{
  "arch": "resnet_bottleneck",
  "train_examples": 61751,
  "translate": 0.06,
  "widths": [128, 224, 384, 672],
  "init": "xavier_uniform",
  "residual_init": "none",
  "momentum": 0.95,
  "nesterov": true,
  "adamw_lr_other_params": 0.0017,
  "steps": 8200,
  "batch_size": 256,
  "warmup_steps": 820,
  "weight_decay": 0.08
}
Rows from block 5, named by matrix and row number. Rows with one number belong to one channel. Each number is 128 + 32 x the weight over its row's rms, rounded and kept within 0 to 255. All counts start at 0. After the name is the row's rms in percent of the matrix's.
# convs1: 3x3 conv (model.blocks.5.convs.1.weight, 96x96x3x3), inputs 32-39, a 3x3 kernel for each
# convs2: expand pointwise conv (model.blocks.5.convs.2.weight, 384x96x1x1, transposed), outputs 256-319
convs1.37 102 [175 124 137 185 132 143 173 191 151 151  81 142 151 115 151 208 182 175 140 156 176 106 122 125 105  95  73  95 108 117 134 137 162 177 143 123 109  97  82 118 115  80 129 133 197 100  91  61  97 102  99 177 214 172  80 128 112 107 172 107 131 155 159 136 117 126 206 138 168 175 146 175]
convs1.38 096 [153 133 130 131 103 136 165 158 154 109 177 119 159 211 140 142 157 139  94  70 109 145 156 110 178 120 122 137 134 158 156 143 153 186 152 179 145 130 132 131 114 162 141 124  95 105  96 104 144 112 102 157 137 152 108 112 103 169 154 123 120 135 148 109  63 115 157 206 166 182 173 226]
convs1.39 104 [ 66 169 164 101 186 185  77 131 155  88  89 103 101 110 116 118  97 111 182 121 117 130 129 108 117 114 121  98 107 114  89 148 149 108 104 180 131 144 141 155 158 123 171 180  96 129 144 198 122 131 203 132 115 151 174 115 129 195 114 139 148 139 137 129 158 156  88 185 154 150 212 132]
convs1.40 102 [106 121 105 107  99 133 114 151 139 119  99  94 141 181 130 140 108 107  93  79 136 158 124 126 139 168 115 140 164 171  85 129 126 122  81  94 105  95 127 138 132 148 164 166 135 118 146 162 139 137 162 142 130 192 112 125 130 125 105 106 110  45  64 109 102 101 141 147 125 137 143 131]
convs1.41 100 [ 78  70  71 123 108  95 141 126 171 133 155 104 103 140 131 113  72  74 122 153 122  88 119 111 172 157 126 126 132 139 131 135 160 130 121 172 113 126 110 139 144 111 112 118  64  82 116 125  87 114 104 152 152 180 128 127 136  99 134 124 163 148 137  85  99 101 102 123  98 167 132 153]
convs1.42 103 [116 126  82 160 123  93  95 128 115 137 162 130 149 131  64 155 130 102 136 135 190 104 153 123 142 132 129 107 202 169 110 146 149 101 143  93 145 121 140 127 131 121 129 164 183 143 108 128 148 143 108 169 130 115 130 116  99 145 146 129 172 162 170 117 154 129 140 143 154 178 164 155]
convs1.43 102 [181 162 155 139 149 155 123 104 114 176 147 118 226 254 110 145 176  97 154 153 135 131 110 148 116 129 149 123  64 105 144  99 127 172 156 104 194 167 168 145 139 216 147 131 193 113 167 149 154 164  96 110 110  83 131 134 100 158 142 111 171 114 131 163 150 174 146 154 185 101 127 116]
convs1.44 102 [113 102 117 165 155 121 138 126 121  99 144 106 176 224 147  93 127  95  92 111  88 116 186 118  92 103 110 108 133 152 171 158 204 117 138 103 138 128 154 128 123  95  94 145 132 136 110 139 119 101 147 118 129 114  99 102  92  92 102  93 134 127 147 174 145 161 129  97 117 102 130 101]
convs1.45 097 [139 118 122 115 121 143 112 108 124 161 181 188 145 146 157 162 142 142 107  69 114 107 123 138 171 154 178 100  49  75 139  76 106  86  74  71  96 145  97 130 135 154 140 151 143  94 115  99 136 132 112  96  97  94 156 140  91 207 209 187 117 107 122 143 112 149 117 119 126 135 153 121]
convs1.46 097 [111  95  91 179 142 120 160 144 179 103 126  60 128 164 119  80  43  74 162 144 146 115 113 141 143 146 189 128 135 116 117 102  85 120 138  88 120 126 143 119  90 144 118 123 124 131 132 123 114 143 161 170 186 157 128 149 116 154 177 166 124 117 107  88  85  86  75  89  61 106  72  99]
convs1.47 102 [143 126 181 151 124  85 152 133  91  98 123 105 137 175 108 154 143 134 123 144 165  62 116 189 113 110 167 134 132 154 103 105 134 117 107 124  78  77 112  92 106 141 158 122 189 110 131 115  99 110 113  71 144 135 114 159 160 100 171 112 160 159 102  98  95 194  27 127 246  88 119 159]
convs1.48 101 [153 163 132 169 114 128 125 116 132  84 144 131 145 177 146 184 150 126 126  93 172  59  97 130  65 100 155  60  84  63  84  87 102 125 131 146 101  91  79  73  65  73 112  93 131  98 102 143  67 133 143  83 161 195 194  91 139 136  91 149 177 100 131  94 117 120  91 115 137 106 122 119]
convs1.49 099 [102 114 110 149  66 159 128 153 130 121 131 112 212 210 150 106 121 118 142 153 134  74 104 135 142 134 152 112 184 109 103 174 117  92 171  95 132 120 171 152 109 191 151 204 175 112 136 146  79 162 121 145 198 183 145 120 127 157 182 160 173 141 175 134 145 161  86 112 111 126 143 117]
convs1.50 103 [137 155 157 103 145 112  79 137 108 105  97 111  81 121 148 100 115 130 117 127  47 192 135 107 151 117 146 165 117 141 124 134 156  75 113 141 131 153 173 165 115 137 171 124 116 143  85 105 172 110  69 124 184 115  81 105  86 119 146 100 137 143 131 126  96 132 143  61  92 193 146  96]
convs1.51 101 [111 103  84 136 132 111  45  90 104 166 182 157 151 208 197 199 171 180 154 105 131 128  88 126 162 143 117 100 149  94  73 157 114  29 131 119 187 188 188 152 117 108  78 128 117 173 153 174 212 170 181 170 119 127 114 111 125 126 140 121 120 124 113  95  90 119 114 139  93  99 119 118]
convs1.52 100 [123 116 126 145 168  98 117 109 106 163 143 161 141 159 122 126 104 100  83  97 108 124 122 133  94 103 133 163 172 173 107 119 115 106 135 120  96 137  97 137 141 131 197 192 178 188 187 219 168 182 182 117 132 185 129 135 111 143 146 138 185 157 132 150 110 131 100  97 114 103  86 109]
convs1.53 099 [103 108  97 167 102  79 161 140 140 105 139 127 122 105 118 110 117  93  41 173 112 102 154 176 117 107 100 109 117 131 120 103 116 106 110 144 108 126 148  74 148 174  84  57 133 113  84 112 136 100 154 153 149 143 161 100  61 140 117  97 131 156 160  98 110 145 113  98 150  93  83 145]
convs1.54 100 [114 110 136  92  53 113 159 118 157 123 135 129 147 105 129 134 118 134 132 114 113 131 122 103 179  77  77 132 124 100 172 145 128 153 135 148 153 158 129 151 150 127 129 159 147 105  87 121 155 157 148 107 113 119 144 162 148 146 125 157  26  53  97  70  92  80 125 162 167 111 151 149]
convs1.55 103 [ 79 103 140  75  57 130  85 157 168 105 126 129 122 135 174 126 170 153 129  99 116 147 149  81 138  99  60 133  75 135 139 116 139 135 138 112 128 121 115 115 131  52 107 158  91 139 139 123 136 136 110 155 154 123 120 121  79 202 177  93 178 180 153 150 151  81 215 121 105 201 159 132]
convs1.56 102 [171 127 136 122 170 136 154 132 137  97 120 110 133 154 133 160 130 153 142 190 132 135 187 177 132 157 103  95 116  89  95 124  95  80 120 105 100 136 119 119 124 105 125 143 141 127 147 155 132 130 162 134 155 164  65 136 114  89  99  98 106  87  77  88 110 147  94 159 111 140 171 176]
convs1.57 101 [175 160 125 141 175  88 165 141  70 181 144  74 164 132  38 157 127  94 166 149 109 153 143  80  96 127 141 172 107 132 140  98  74 186 115  98 140 150 132 166 161  73 157 175 101  90 131 201   9 141 215  53 144 183 108 125 121  74 129 140 141 150 102 145 132 135 161 114 152 117 108 166]
convs1.58 097 [147 159 110 151 130  91 154 137 119 163 173 132 127 177 131 113 136 103  97 120 113 122 116 109 131 157 159 108  90  94 125 102 114 132 132 115 109 120 114 139 174 153 121 107 105 136 131 119 161 183 130 101  85 102  92  98 101  93 130 128 106 126 151  92 117 124 116 202 152 147 157 152]
convs1.59 099 [156  93 106 163 138 139 153 144 142 127 110 137 163 116 132 145 133 165 155 181 185  88  90 123 123 103 115  90 128 105 122 117 102 165 180 194 175 123 153 149 136 113 125 139  97 169 137 204 172 131 213 131 119 155 124 110 144 120 119 139 127  96 110 121 120  74  59 151 124  79 118 137]
convs1.60 101 [133 106  82 113 150  59 100 102  90 128 118 149 163 120  99 121 117 156 175 148  95 122 128 161 135 173 217  81  89  93 113 130  67 179 130 108 183 161 135 174 182 101 158 132  88 160 149  95 144 150 135 181 102 122  83  95  75 144 149  92  81 112 124  91 105 114  86 119 113 163 158 158]
convs1.61 101 [ 86 118 117 116 150 112 128 157 131 122 175 147  81 239 118 126 134 106  61  84 167 137 140 198 184 178 195 140 170 115 172 149 119 115 183 163 142 161 115 118 112 141  89 115 121 114 116 115  97 157 125 116 125 132 129 137  47 149 117  84 137 101 114 159 132 144 149 138  99 143 136 128]
convs1.62 098 [151 151 146 142 111 156 123 137 154 135 170 158 103 124 112 121 109  83 119 102 133 141 152 176 180 151 112 132 145 158 111 113  87 111  79 157 130 129 126  71 104  99 131 136 154 105 123 121  94 115 130 124 137 167 181 154 146 170 168 204 130 145 147 153 162 131 115 190 142 156 129 157]
convs1.63 101 [131 161 132 138 145 123 186 167 121 129 112 113 125 140 113 144 128 100 216 231 143 206 150  87 190 169  96  70 134 154  93 138 161 110 153 139 121  87  93 139 138  95 102 123  77 139 152 138 119 123 138 115 110  92 184 183 134 166 151  56 175 126  89 127 139 110 159 138  89 165 147 154]
convs1.64 100 [138 119 123 119 153 146 204 179 203 104 108 104  81  85 127 104 107 144 121 134 114  84 152 143 145 132 146 143 127 120 125 104 122  88  87 108 131 161 110 132 215 130 154 220 119 132 160 134 138 142 115 146 122  92  62  78 117 148 219 172 100 136 113 108 109  92 110 141 108 131  89 160]
convs1.65 103 [148 243 123 142 178  19 119 114  50 113 127 152 110  93 103  97  89 126 153 102 110 162  90 116 153 112 134 116 169 125  93 147  76 114 177 128 110  91 118  93  95 132 134 116 138 108 138 104 148 161 102 145 140 139  89  78 103 108 123 123  79  99 101 110  83  82  89 115  82 118 164 137]
convs1.66 098 [ 84 158 192  26 174 198  91 154 172 123 159 157  73 137 138 119 118  73 104 127 140 147 143 150 173 123  77  67 138 204  80 132 200 129 145 168 100 120 172 154 119 139 119 155 145 157 116 108 169 108 107 165  89 100 110 103  53 155 122  69 139 142  97  82 108 190 115 132 155 136  93 141]
convs1.67 100 [118 116 125 143 140 125 117 101 131 117 180 117 119 154 115 134 150 130 168 100 122 185 159 151 172 174 211  82 112  86 115 117 113 130  65 111 147 117 162 160 130 170 201 144 158 122 120  88  98 126 127 114 106 116 104 161 154 154 223 127 184 222 151  89 101 111 108 116 135 170 127 140]
convs1.68 101 [ 86  83  67 144 138 132 145 133 138 102  98 130 124 157 121 100 127  95 231 160 154 194 162 155 122 126 116 132 131 149 123  92  88 107  99  96 148 174 131  91  92 104 133  97  97 112 127  95 145 114 147 154 127 173 113  97 103  94 112 134 136 107 129 213 197 204 117 142 126  69  86  63]
convs1.69 102 [128 129 123  83  71 117 150  94 143 212 179 145 138  76 145 120 109 161 105 107 154 113 135 135 117 152 119  73 108  84  64 120 130 143 162 113 110  73 111 148 140 149 176 160 158 146 138 186 120 101 171 173 152 194 118  98 141 133 121 119 158 145 151 133 141 123 160 139 130 152 115 121]
convs1.70 098 [ 79  92  82 148 156 141 146 159 194  82  79  84  97 120 142 132 115 176 120 106 141 163 136 139 196 147 132 171 188 177 167 141 153 111  84 106 188 213 163 133 155 158  91  21  91 177 177 168 110 137 100  68  51  59 203 193 197 120 116 154 112  69 134 137 151 163 165 131 133 150  89 146]
convs1.71 099 [104  88 105  93 110 107 102  83  66 161 162 144 116  85 109 132 140 103 121  77 138 148 127 125 141 161 122 163 188 157 110 118 144  42  78  33 107 138 120 103 116 135 125 120 138 102  97 118 105 106  96 118 123  97 155 134 137 103 116 121 180 131 174 146 167 182 143 136 149 166 142 115]
convs1.72 089 [147 107 118 150 131 147 119 127 158 157 146 119 122 122  90 110 146 171  74 124 105 151 126  93 157 124 108 129 122  93 122 170 148  77 163 196 110 114 122 129 138 153 117 114 101 132 153 166 127 141 158 118 145 142 103 163 124  68 156 137  84  81  86 132 140 129  89 153 138  73 123 135]
convs1.73 100 [ 61 115  84 141 171 185 174 133 133  94 136 106 123 128 156 139  99 118 142 131 154 188 152 147 167 191 130  92 103  92  95  86 143  81  94 107 106 143 111 135 174 110 101  85 148 145 172 179 113 115 110  90 115  82 134 161 116 138 124 120 114 148 138  96  74  89  18  39  20 124  84  88]
convs1.74 100 [159 126  86 122 107 153  82 125 170 138 132  84 132 123 111 175 148 150 188 124  45 168 114  92 153 130 149 114  94 174 112 157 146  85 116 147 136  94 143 139 117 118 186 119 162  82 113 116 125 153 150 157 152 176  74 101  73 151 146 121 153 157 123 111 119 154 141 160 131 148 116 129]
convs1.75 100 [123 132  90 148 162 125 132 195 122 135 222 124 129 203 136  95 112  77 138 137 102 103 110  85  93 125 119 102 137 109 136 148 123 137 203 140 149 145 135  89  91  88  59 101  68 149 129 166 157 119  92 165 151 128 140 128 116 113 147 112 123 132  67 124 137 129 142 124  78 182 153 169]
convs1.76 100 [133 133 130 108  88 124 158 202 171 160 119 159 136  63 117 169 190 165 123 151 135 107 109 147 119 133 174  90 112  80 114 116 156 156 154 218 118 113 136 168 182 182 108 136 148 151 158 180 118 138 180 122 142 142 129 116 118 174 130 142 136 161 159 114 127 153 174  94 149 219 173 224]
convs1.77 101 [116 124 136 126 146 166 118 151 189 117 104  92  97  92 101 115  84 143  99 146  80 115 163 124  79  95  69  87 142 129 111 141  80 158 124 130 136 100 181 164 153 152 152 123 165 120 132 116 108 133  73 108 107 130  83 132 124 118 152 184  94 126 130 169 142 138 147 196 164  96 138 136]
convs1.78 105 [126 130 150 111 118 170 139 150 122  71 137 176  92 138 213 132 182 177 119 124 141 139 138 173 146 149 163  86 133 167  77 144 169 115 129 152  96 170 186  54 104 177 135 151 156 110 170 140 123 123  87  75 118 124 134 112  90 136 154 107 120 132 159 147  89 143 112 111 105 113 141 139]
convs1.79 096 [110 143 129  55 128 109 144 216 141 110 104 103 110 120 135 113 172 148  89 108  82  93 119  92 105 114  95 106 103  48 161 141 133 130 143 137 186 178 149 138 152 114 162 163 138 152 129 127 138 150 116 117 118 118 101 159 117  92 107  79 135 132  92 144 155 110 123 125 106 172 168 132]
convs1.80 100 [101 113  67 109 125  64 131 148  72 178 189 158 139 114  91 205 135 118 143 131 155 160 125 110 125 114  71 185 155 196 126 143 112 139 197 146 128 143 118 120 156 127 108 133  94 166 152  99 105  99  73 104 138  95 131 156 115 138 139 118 118 160  97 184 151 145 151 182  94 129  80  33]
convs1.81 086 [141 127 135 108 115 110 108 118 109 156 120 134 113 108 155 121 118 133 155 106 118 127 158 138 169 140 178 108 123 157 137 119 117 146 171 137 110 147 166 116 119 137 113 107 107 175 137 125 148 131 118 142 110 123 147 163 153 123 144  90 104 108  77  84 132 157 157 148 121 154 139  55]
convs1.82 098 [165 176 183 186 135 197 135  76 163 176 164 171 204 102 205  90  40 146 188 147 119  92 138  94  89  83 102 126 106 111  76  97 108 107 146 142 159 121 147 167 172 170 159 172 167 123 136 132  64 139  87  90  78 110  86  77 113 148 154 149 140 172 152 110  76 100 124 124 139 180 164 174]
convs1.83 097 [165 121 118 121 145  48 113 106  97 116 133 122 136 128 133 138 142 126 156 147 175 149 149 227  99 208 160 123 180 179  89 132 130 141 130 160 154 153 160 143 120 148 108 119 161 135 106 103  92 107  68 112  95  94  78 126 132 101 129 134 134  76  67 102 121 129  89  75 160  68  87  89]
convs1.84 101 [131 149 140 104 152 111 144 196 154 118 147 142 145 143 113 144 156 139 151 159 150 101  96 112  60  63  87 163 141 128 161 137 115 177 209 139 105  66 128  76  68  31 125  86  89 124 121 125 131 127 173 112 112 128 112 147 138 104 171 135 141 187 143 136 123  89 114 124  94 162 151 154]
convs1.85 103 [ 90 100 129  91 123  83 109 114 117 145 137  65  98 113  44 114 108  71  80  92 126 112 126 151 115 153 122 141 114 103 106 100  83  91 115 129 105 122 129  52  93 103  65 108  85  85  93 156 102 124 154 145  99 142 139 121 146 105 122 130 114 132 159  84 112 109 105 161 179 141 118 178]
convs2.37 102 [157 135 154  87  94 141 101  93  94 156 136  53 131 177 108 151  93  93 129 120 148 128 118  69 106 109 104 113  90  96 146 109 146  84  95  96 116 146 170 177 116 131 119 159 141 137 117 100 130  98  91  92 129 138  94 138  67 137 169 116 111 147 124 116]
convs2.38 102 [124 129 125 139 153 117  94 126 121 145 197  86 110 146 150 109 107 129 164 113  68 108 116 102 134  93 125 140 145 102 153 155 157 102 102  96 128 145 144 146 105  78 116  97 150 135  77 111 160  80 110 122  75  88  86 127 129 111  74 142 149 104 202 132]
convs2.39 105 [160 111 144 133 144 113  73  97 109 110  96  93 110 111  78 165 120  78 141 142 135 108 114 137  94 150 117  92 126  89 127 167 135 112  60 112 111  99 140 155  95 141  81 144 166 139  86 120 147 168 117 155 107 173 173 109  96 109 130 134 151  86 106 170]
convs2.40 101 [128  84 153 203  90 143 109 184  94  95  99  95 145  91 131 155 133 177 140 118 109 163 108 163  98 146 215 152 132 149 145 120 108 130 155 152  76 140 141 101 118 115  94 137  94 107 119 150 146 121 178 105 102 159 136 159 104 114  95 110 137  96 124  72]
convs2.41 099 [ 69 137  80 146 158 129  84 163 121 130  97 130 134  87 129  82  78 161 119 111 102 101 102 111 113 154 118  82 117 173  88 103 164 124 153 165 110 189 131 128  96 107 147 116 101  80 104 175 157 104 155 129 209 144  78 138 159 172 164  70 126  79 136 187]
convs2.42 094 [151 137 112  75 147 144 130 105  92 168 136 117 143 141 123 110 135 123 175 161  91 123  94 156 150 130 124 172 124 125 123 105 116  69  79  58 184 161 133 126 103 169  98 178 156 124  83 177  77 175  96 166 127 106 129  91 161 131 108 116 149 162  93 145]
convs2.43 095 [139 132  64 125 103 116 121 122 129 134 140 203 151 166  95  87  75 162 109 135  95  68 120 178 155 112 124 111 128 146  83 104 126 172 111 119 104 144 168 135 158 130 183 126 162 142 185 115  90  99 156 139 131 108 129 152 152 100 178 144 146 146 151 143]
convs2.44 098 [121 122 139 111  79 218 131 153 118 122 171 161 186 142 131 130 131 139  52 143 195 155 140  69 110 162 145 118 177 111 169 127 149  87 137 134 150 181 153 155 109  91  98 120 138  58  96 144 152  84 117 144 100 138 131 142 142  85 170 161 156 130  65 141]
convs2.45 099 [127 144 153  62 148 136 118 101 164 168 121  85 125 121 175 150  98 185 104 149 145 147  98 121  98  96  89 158 107 113 205 129 184 121  96 156 135 141 107 118 185 188 116 101 171 101 157 147 193 106 154 105 163 153 118  98  91 138  73 149 169 141 125 134]
convs2.46 105 [101 148 199  88 129 154 130 148 149 123 148 119 139  85 158 157 162 104 140 152  99 159 136 135 120 123 181 126 172  95  80 104 131 206 104 147 108 174 153  99 162 118 121 128 158  99 147  83 135 117  95 140 134  78 126 126  80 147 176 148 133 125 173 104]
convs2.47 102 [111  85 107  88  82 129 218 125  99  90 114 111 149  82  99 119 119  93  92 128 108 165  87 122  57 116 129 100 129 116 114 139 115 145 166 118  87 164 128  86 198 125 196 131 148 133  90 149 139 147 134 157 149  95 131 134 148 140 155 167 104 137 176 147]
convs2.48 100 [162 112 169 146  91 116 142 152 212 128  86 113 166  83 159 103  56  72 183 160 115 143 148 168 147 120 192 124 132 150 129 119 153 110 120  71 129 141 130  61 106 138 165 116  84 117 135 105 108 133 118 131 107 114 113 101 118 148  97 118 172 148 133  93]
convs2.49 099 [ 77 194 198 143 160 148 148 186  74 164  77 106 201 171 138 136  78 178 119 136 153 149 189 154 157  88 152 146 121 165 131 111 148 161 102 125 139 119 145 103 145 124 153 110 165  60 136 180  62 137 155 180 109 122 135 207  84 128 198 154 132  95 139 138]
convs2.50 098 [129 160  95  92  95 113 133 111 128 131 139 118 130  84 148 125  70  75 124  93 101 122  99 150 166 160 109 116  61 123 143 108 114  81  99 101  80 113 119  92  82 176 134 166 139  71 120 147 128 135  91  75  84 118  83 115 136 109 104 131 130 147 107  95]
convs2.51 100 [146 147 118 130 106 156 153  91 121 102 171 129  95 142 121 111  97  91 161 154  97 129 125 135 102 139 176  98 115  91 135 150  49 138 156 202 100 105 118 120 135 137 129  94 126 181 110  86 145  96 132 179 136 101 126 208 137 122 131 165 166  40 112  96]
convs2.52 104 [155 140 100 141 146 126 108 148 225 107 101 173  91 160 160 101 122  91  59 140 118 124 198  93 104 141 107 102 136 100 154 181 138 132  93 149 101 124 168  61 121 155  83 113 144 139 163 120 104 166  58 161 110 130 218  96 164 134 135 122 160 124 110  77]
convs2.53 098 [134 171 170 143 180 162 138 158 169 146 170 116 113 111 126 127 142 108 132 120 179 149  86 142 147 127 133 149 178 108  74  83 137 162  80 146  61 117 171  82 114 119 140 137 138 172  92 110 149 175  96 199  83 126 129 167 120 115 130 126 146  94 129 100]
convs2.54 097 [148 171 138 151 184  98 124 110 165 136  91 135 166 156  73 126 100 126  85 122 218 147 101 220 199 130  93 105 135 125 100 178 188 115  90 132 141 169 136 103 118 141 139 153 177 175 155  94 153 125 107 169 167 139 159 120  77 133  98 199 130 117 106 112]
convs2.55 098 [148 119 109 147 157 140 144 102 100 106 162 176 119 126 114  97 135 130 148 161 139 179 111 120 152  88  71 164 172 178 126 167 114 119  95  59 105  61 115  74 176 114 106 136 138 169 166 200 128 124 125  70 140 154 171 113 148 132 166 117 104 176 115  86]
convs2.56 102 [ 67 104  85 125 107 129 106 130 130 127  81  84 146  91 167 120 131 179 121  64 105 136 102  55 164 146 106 140 146 120 123 146 126  92 104 124 180  82 129  65 126  99  89 110 114 100 164  55  82 117 136 165  86 198 166 137  84 117 133  85 142 153 112  87]
convs2.57 097 [ 74  57  99 104 101 114 133  96 116 113 128 116  88 126 102 111  96 123 106  87  97 147 142 159 132 124 117 125 119 135  95 150 129 120 140 119 125 111 148  69 219 169 163 197 179 145 109 131 149 189  99 131 176 121 133 151 125 137 152 114 138 134 105 111]
convs2.58 106 [150 172 120 120 152 112 113 155 165 169 118 158 125 157 137 155 158 167  85 191 146 123  79  88  81 119 126 110 144 130 190 113 125 124  56 131 112 114  77 119 123  93 135 128 132  84 103  83  82 131 146 147  67 123 101  88  87 164  93 152  85 146 114 143]
convs2.59 103 [ 90 100 116 120  96 153 105 120 106  88  80 147 142  98 125  87  75 129 176 138 169 168  77 127 201 136 179 196 141 117 175 120 143 108 123 155 121 145 107 142 138 128 127 162 141  98 106 143 165 127 144  97 142 189 208 160 142 113 104  97 113 120 125 123]
convs2.60 095 [140  89 137 111 157 121 175 147 108 107  99  94  74 137 130 128 149  96 179  70 207 110 168 175 127 134 128  73 112 106 198 118 150 102 116 129 141 110  84 126 178 138 133 204 111 136 147 122  66 149 150 120  64 140 131 115 142 139  97 128 109 213 158 149]
convs2.61 098 [123 119 123 131  77 124 142 166 110  72 137 152 106 118  99 116 117 101 174 103 150 107 135  70 163  55 117 150  76 134 112 115 147 112 136  79 116 137 155 134  99 182 133 103 114 135 132 170 134  82  87  95 143 107 147  82 109 171 117  78 111 210 175  85]
convs2.62 102 [142 139  97 133 159 120 136 148 167 122 189 129 154 136 153 158  96 113 130 166 109 132 144  75 138 121  96 136 156  96 119 106 173 125 118  97 113 102 145  93 189 174 101 150  87 106 115 106 143 126 142 101 131 116 111 110 123 139  97 121  96  79  77 142]
convs2.63 095 [177 106  80 120 129 117 187  67  91 145 108 101 145 137 193 136  97 136 111 127 115  88 112 146 138 122 122  97  77 182 114  90  95 163 141 150 127 176 138 120 157 148 132 174 167 101  95 140 117 112 112 188 165 115  92 128 134 111  96 158 108 122  80  98]
convs2.64 101 [190 135 143 143  83 116 119 125 145 118  98 150 169 129 128  80  85 144 153 101  84 142 157 166 107 146 125 130 161 155 143 186 110 121 184 119 131 119 164 151 102 106 115 160 108  93 100 136 112 148 129 116 148 106 150  98 142  83  83 181 117 117 144 100]
convs2.65 097 [123 165 123 133 123 150 160  85 117 153 177 112  82 150  58  95 100 103 152 153 110 101 159  97 161  92 118 155 129 103 113 135 146 127 144 142 123 126 255 133 183 123 115 149 115 128 115 101 187 150 144 109 130 183 123 103 104 126  99  53 136 175 159 110]
convs2.66 104 [140  94 142 135 108 146  83 149 155 117 110 125 139  95 114 119  87 116 129  95 105 152 134 154 112 103 185 234 132 100  84  96 124 145 167 123 132 109 120 119 187 126  84 194 120  87 126 104 119  86 143  61 145 200 106 144 119 123 105 126  90 148 151  96]
convs2.67 100 [172 108  86 136 134 138  91  83 165 175 160 135 114 132  71  87 123 136  79 117 141  69 121  81 115 144 142  89  98 144 141  92 123 168 131 151 192 114 144 142 152 132 111 148  83 121 166 114 111 121 118 157  84 153 100 107 164 138 118 172  85 132 157  81]
convs2.68 105 [ 44 170  97 148 123 121 102 151 114 159 148 133 112 157  90 110  87 145  59 109 128 101 101 100 104 165  90 120 160 129 116 126 143  86 116 143 101 116  98 183 130  64  95 114 168  62 104 174 123  60  39 162 102 178 160 141 167 143 107 124 140 165 137 121]
convs2.69 094 [156 160  87  88 137 181 138 139  93  98 180  81 122 154 102  84 143 109 117 104 132 149 156 120 165 106 130 101 146  95 128 160 142 175  75 171  92  61 145 139 106 129  96 140 126 151  87 188 147 179 122 117 176 114 123 144 101 156 116 105 150 141 140 124]
convs2.70 105 [119 136 129 136 167 162 131 130 108 129  79 119 147 125  97 147 124 131 154 154 141 104  98  96  73 148  78 163 154 117 110 103 101 150 131 194 196  83 168 158 132 155 150 131 128 130  54  95  78 150 116 151 143  61 200 163 146 165 216 154 115 166 107 102]
convs2.71 102 [170  96 156  93  96  96 101 164 142 175 141 146 151  91 139  98 145 128 112 188 194  68 103 115 112 103 155 150  95 119 124 111 136 167 111  97 149 129 124  70 133 126 118 130 145 160 173  88 180 122  74 100 127  97 141 112 142 157 120 125 110  96 134 123]
convs2.72 109 [146 134 143 101 117 118 158 137  77  76  86  79 114 134 138 180 133 112 154 133 124 128 167 151 149 123 182  66  87 125 204 114 106 141 132 123 131 130  76 132 136 180 124 127 143 135 155  65  91 140 153  75  18 114  79 127 105 157 121 126 161 139 111 106]
convs2.73 101 [160 147 100 103  94 129 110 151 111 121 104 143 105 107 184 112  67 105 133 150 124 163 127 104  59 132  92 203  99 132  91  82 103 150  93 123 138 100  68 117 186 111 133  63  81  79 156  71 176 148 135 142 120 111 119 111 140  77  87 139 109  91 120 154]
convs2.74 097 [103  75 146 131 101 133 148 100 100 128 126 134 136 137  81 101 125  76 151 107 140 129 108  60  96 105  97  84 124 103 155  48 138 111 134 100 112 209 188  77 134 161 123  69 101 124 129 141  99 146 115 144 106 140 145  98 107 150 109  99  99  87 141 115]
convs2.75 099 [110 115  90 127 119 173 191 164 179 139  48  98  72  96  63 123  93 105 164 202 116 121 176 141 135 158 120  94 116  59 120 127 105  92 169 125 155 122 119 160 124  84  79  87 117 123 129  77 188 152 152 123 157 115 122 126 139 158 128 154  93 101 124 144]
convs2.76 096 [150 113  73 166 162 166 116  99 164 148 175 136  68 121 136 168 129 118 132 169 195 116 122 167 122 137 135 128 155 118 123 123 123 129 120 169 143 141  94  74  74 154  58 143  84 120 141 162  77 152 130 166 131 121 155 125 151  79  96 151 168 135 116  95]
convs2.77 101 [139 112 114 101  86 107 131 139 165  99 110 102 136 146 136 120  89 117 111 142  89 137  99  81 140 136  98  86 106  71  97 117 139  89 125 138 136 148 129 125 168 118  86 107  85 104 143 146 128 130  82  78  92 116 125 119 102 129  91 113 128 174  99 134]
convs2.78 102 [105  68 124 140  86  85 108 150 154 147 102 129 147 129 188 129 154  79 127  97  95 201 110 116 210 158  95 116 134 170 146 149  32 115 124  77 159 122 113  65 110 136 191 142 147 113 138 111  77 108  93 119 131 130 105 144 101 113  76  75 144 108 144 120]
convs2.79 107 [ 70  97 110 120 127  95 185 113  67  88  82  85  81 172 169 142  90 134 117 169 136 137 109 126 108 134 117 102 113 110  64 100 100 159 133  63  73 101 144 121 141 142 144 108 139 123 101 119 111 117  95 110 122 171 108  86 143  83 123 140 117  81  91 119]
convs2.80 102 [113 116 102 129 133  84 187 145 111  78 163  98 181  99 125 149 163 131 181 120 158 102 144 143 156 111 127 126 122  73 103 122 106 146 129 112 163 100 138 123 150  62  84 120 108 108 102 100 142 125 143 102  95 128 179 149 147 102 159 135 195  73 145 112]
convs2.81 111 [107 136 123 138 106 126 178 115 103  79  91  92 124 132 156 195 126 170 155 168 142 112 111 143 152 135 157  96  92  85 160 149 117 130 137 115 129 127  44 146 129 198 124 119 153 127 173  80 127 148 148 108  15  62 127 115 165 182 116 103 142 133 118 113]
convs2.82 099 [ 80  75  46 128  84 117 126 187 148 107 144 148 135 112  97 125 103 165 178  82 133 110 132 189 131 153 124 143 166 134 194 141 146 168 168 180 148 156 104 171  85 185 101 111  73 176 214 124  65  96 142 123 127 140 116 141 120 112 120 133 121 150 140  87]
convs2.83 096 [170 102 174 142 130 160  74  75 118 102 126 107 116 142 122  85 167 105 128 106 138 154 158 144 131  68  96 120 148  54 149 122 175 112  84 175  98 122 104 159 120 157 124 132 201 133 157 175 139  71  97 114 166  66  99  97 149 101  90 121 107 105 216 127]
convs2.84 096 [ 90 109 127 150 118 135 136 111 141 112 118 126 102 123 175 131 113  91 104 148 119 166 144  92 145 174 131  93 179 143 181 164 130  97 102  92  82  90 125 133 162 187  95 149 111 101 126  95 116  85  98 136 103  87 142 113 141 140 146 160 141 106 127 128]
convs2.85 100 [ 67  88 116 146 131  96 181 118 139  92 134  71 132 117 177  93 111 149 166 108 119 156 169 168 147 124 183 163 112 105 127 160 112  90 134 107  86 157 115 121 127  92 100 152 121 121 158 174 113 143 183 100 104 112 136 155 154  82 157 183 111 106 212 167]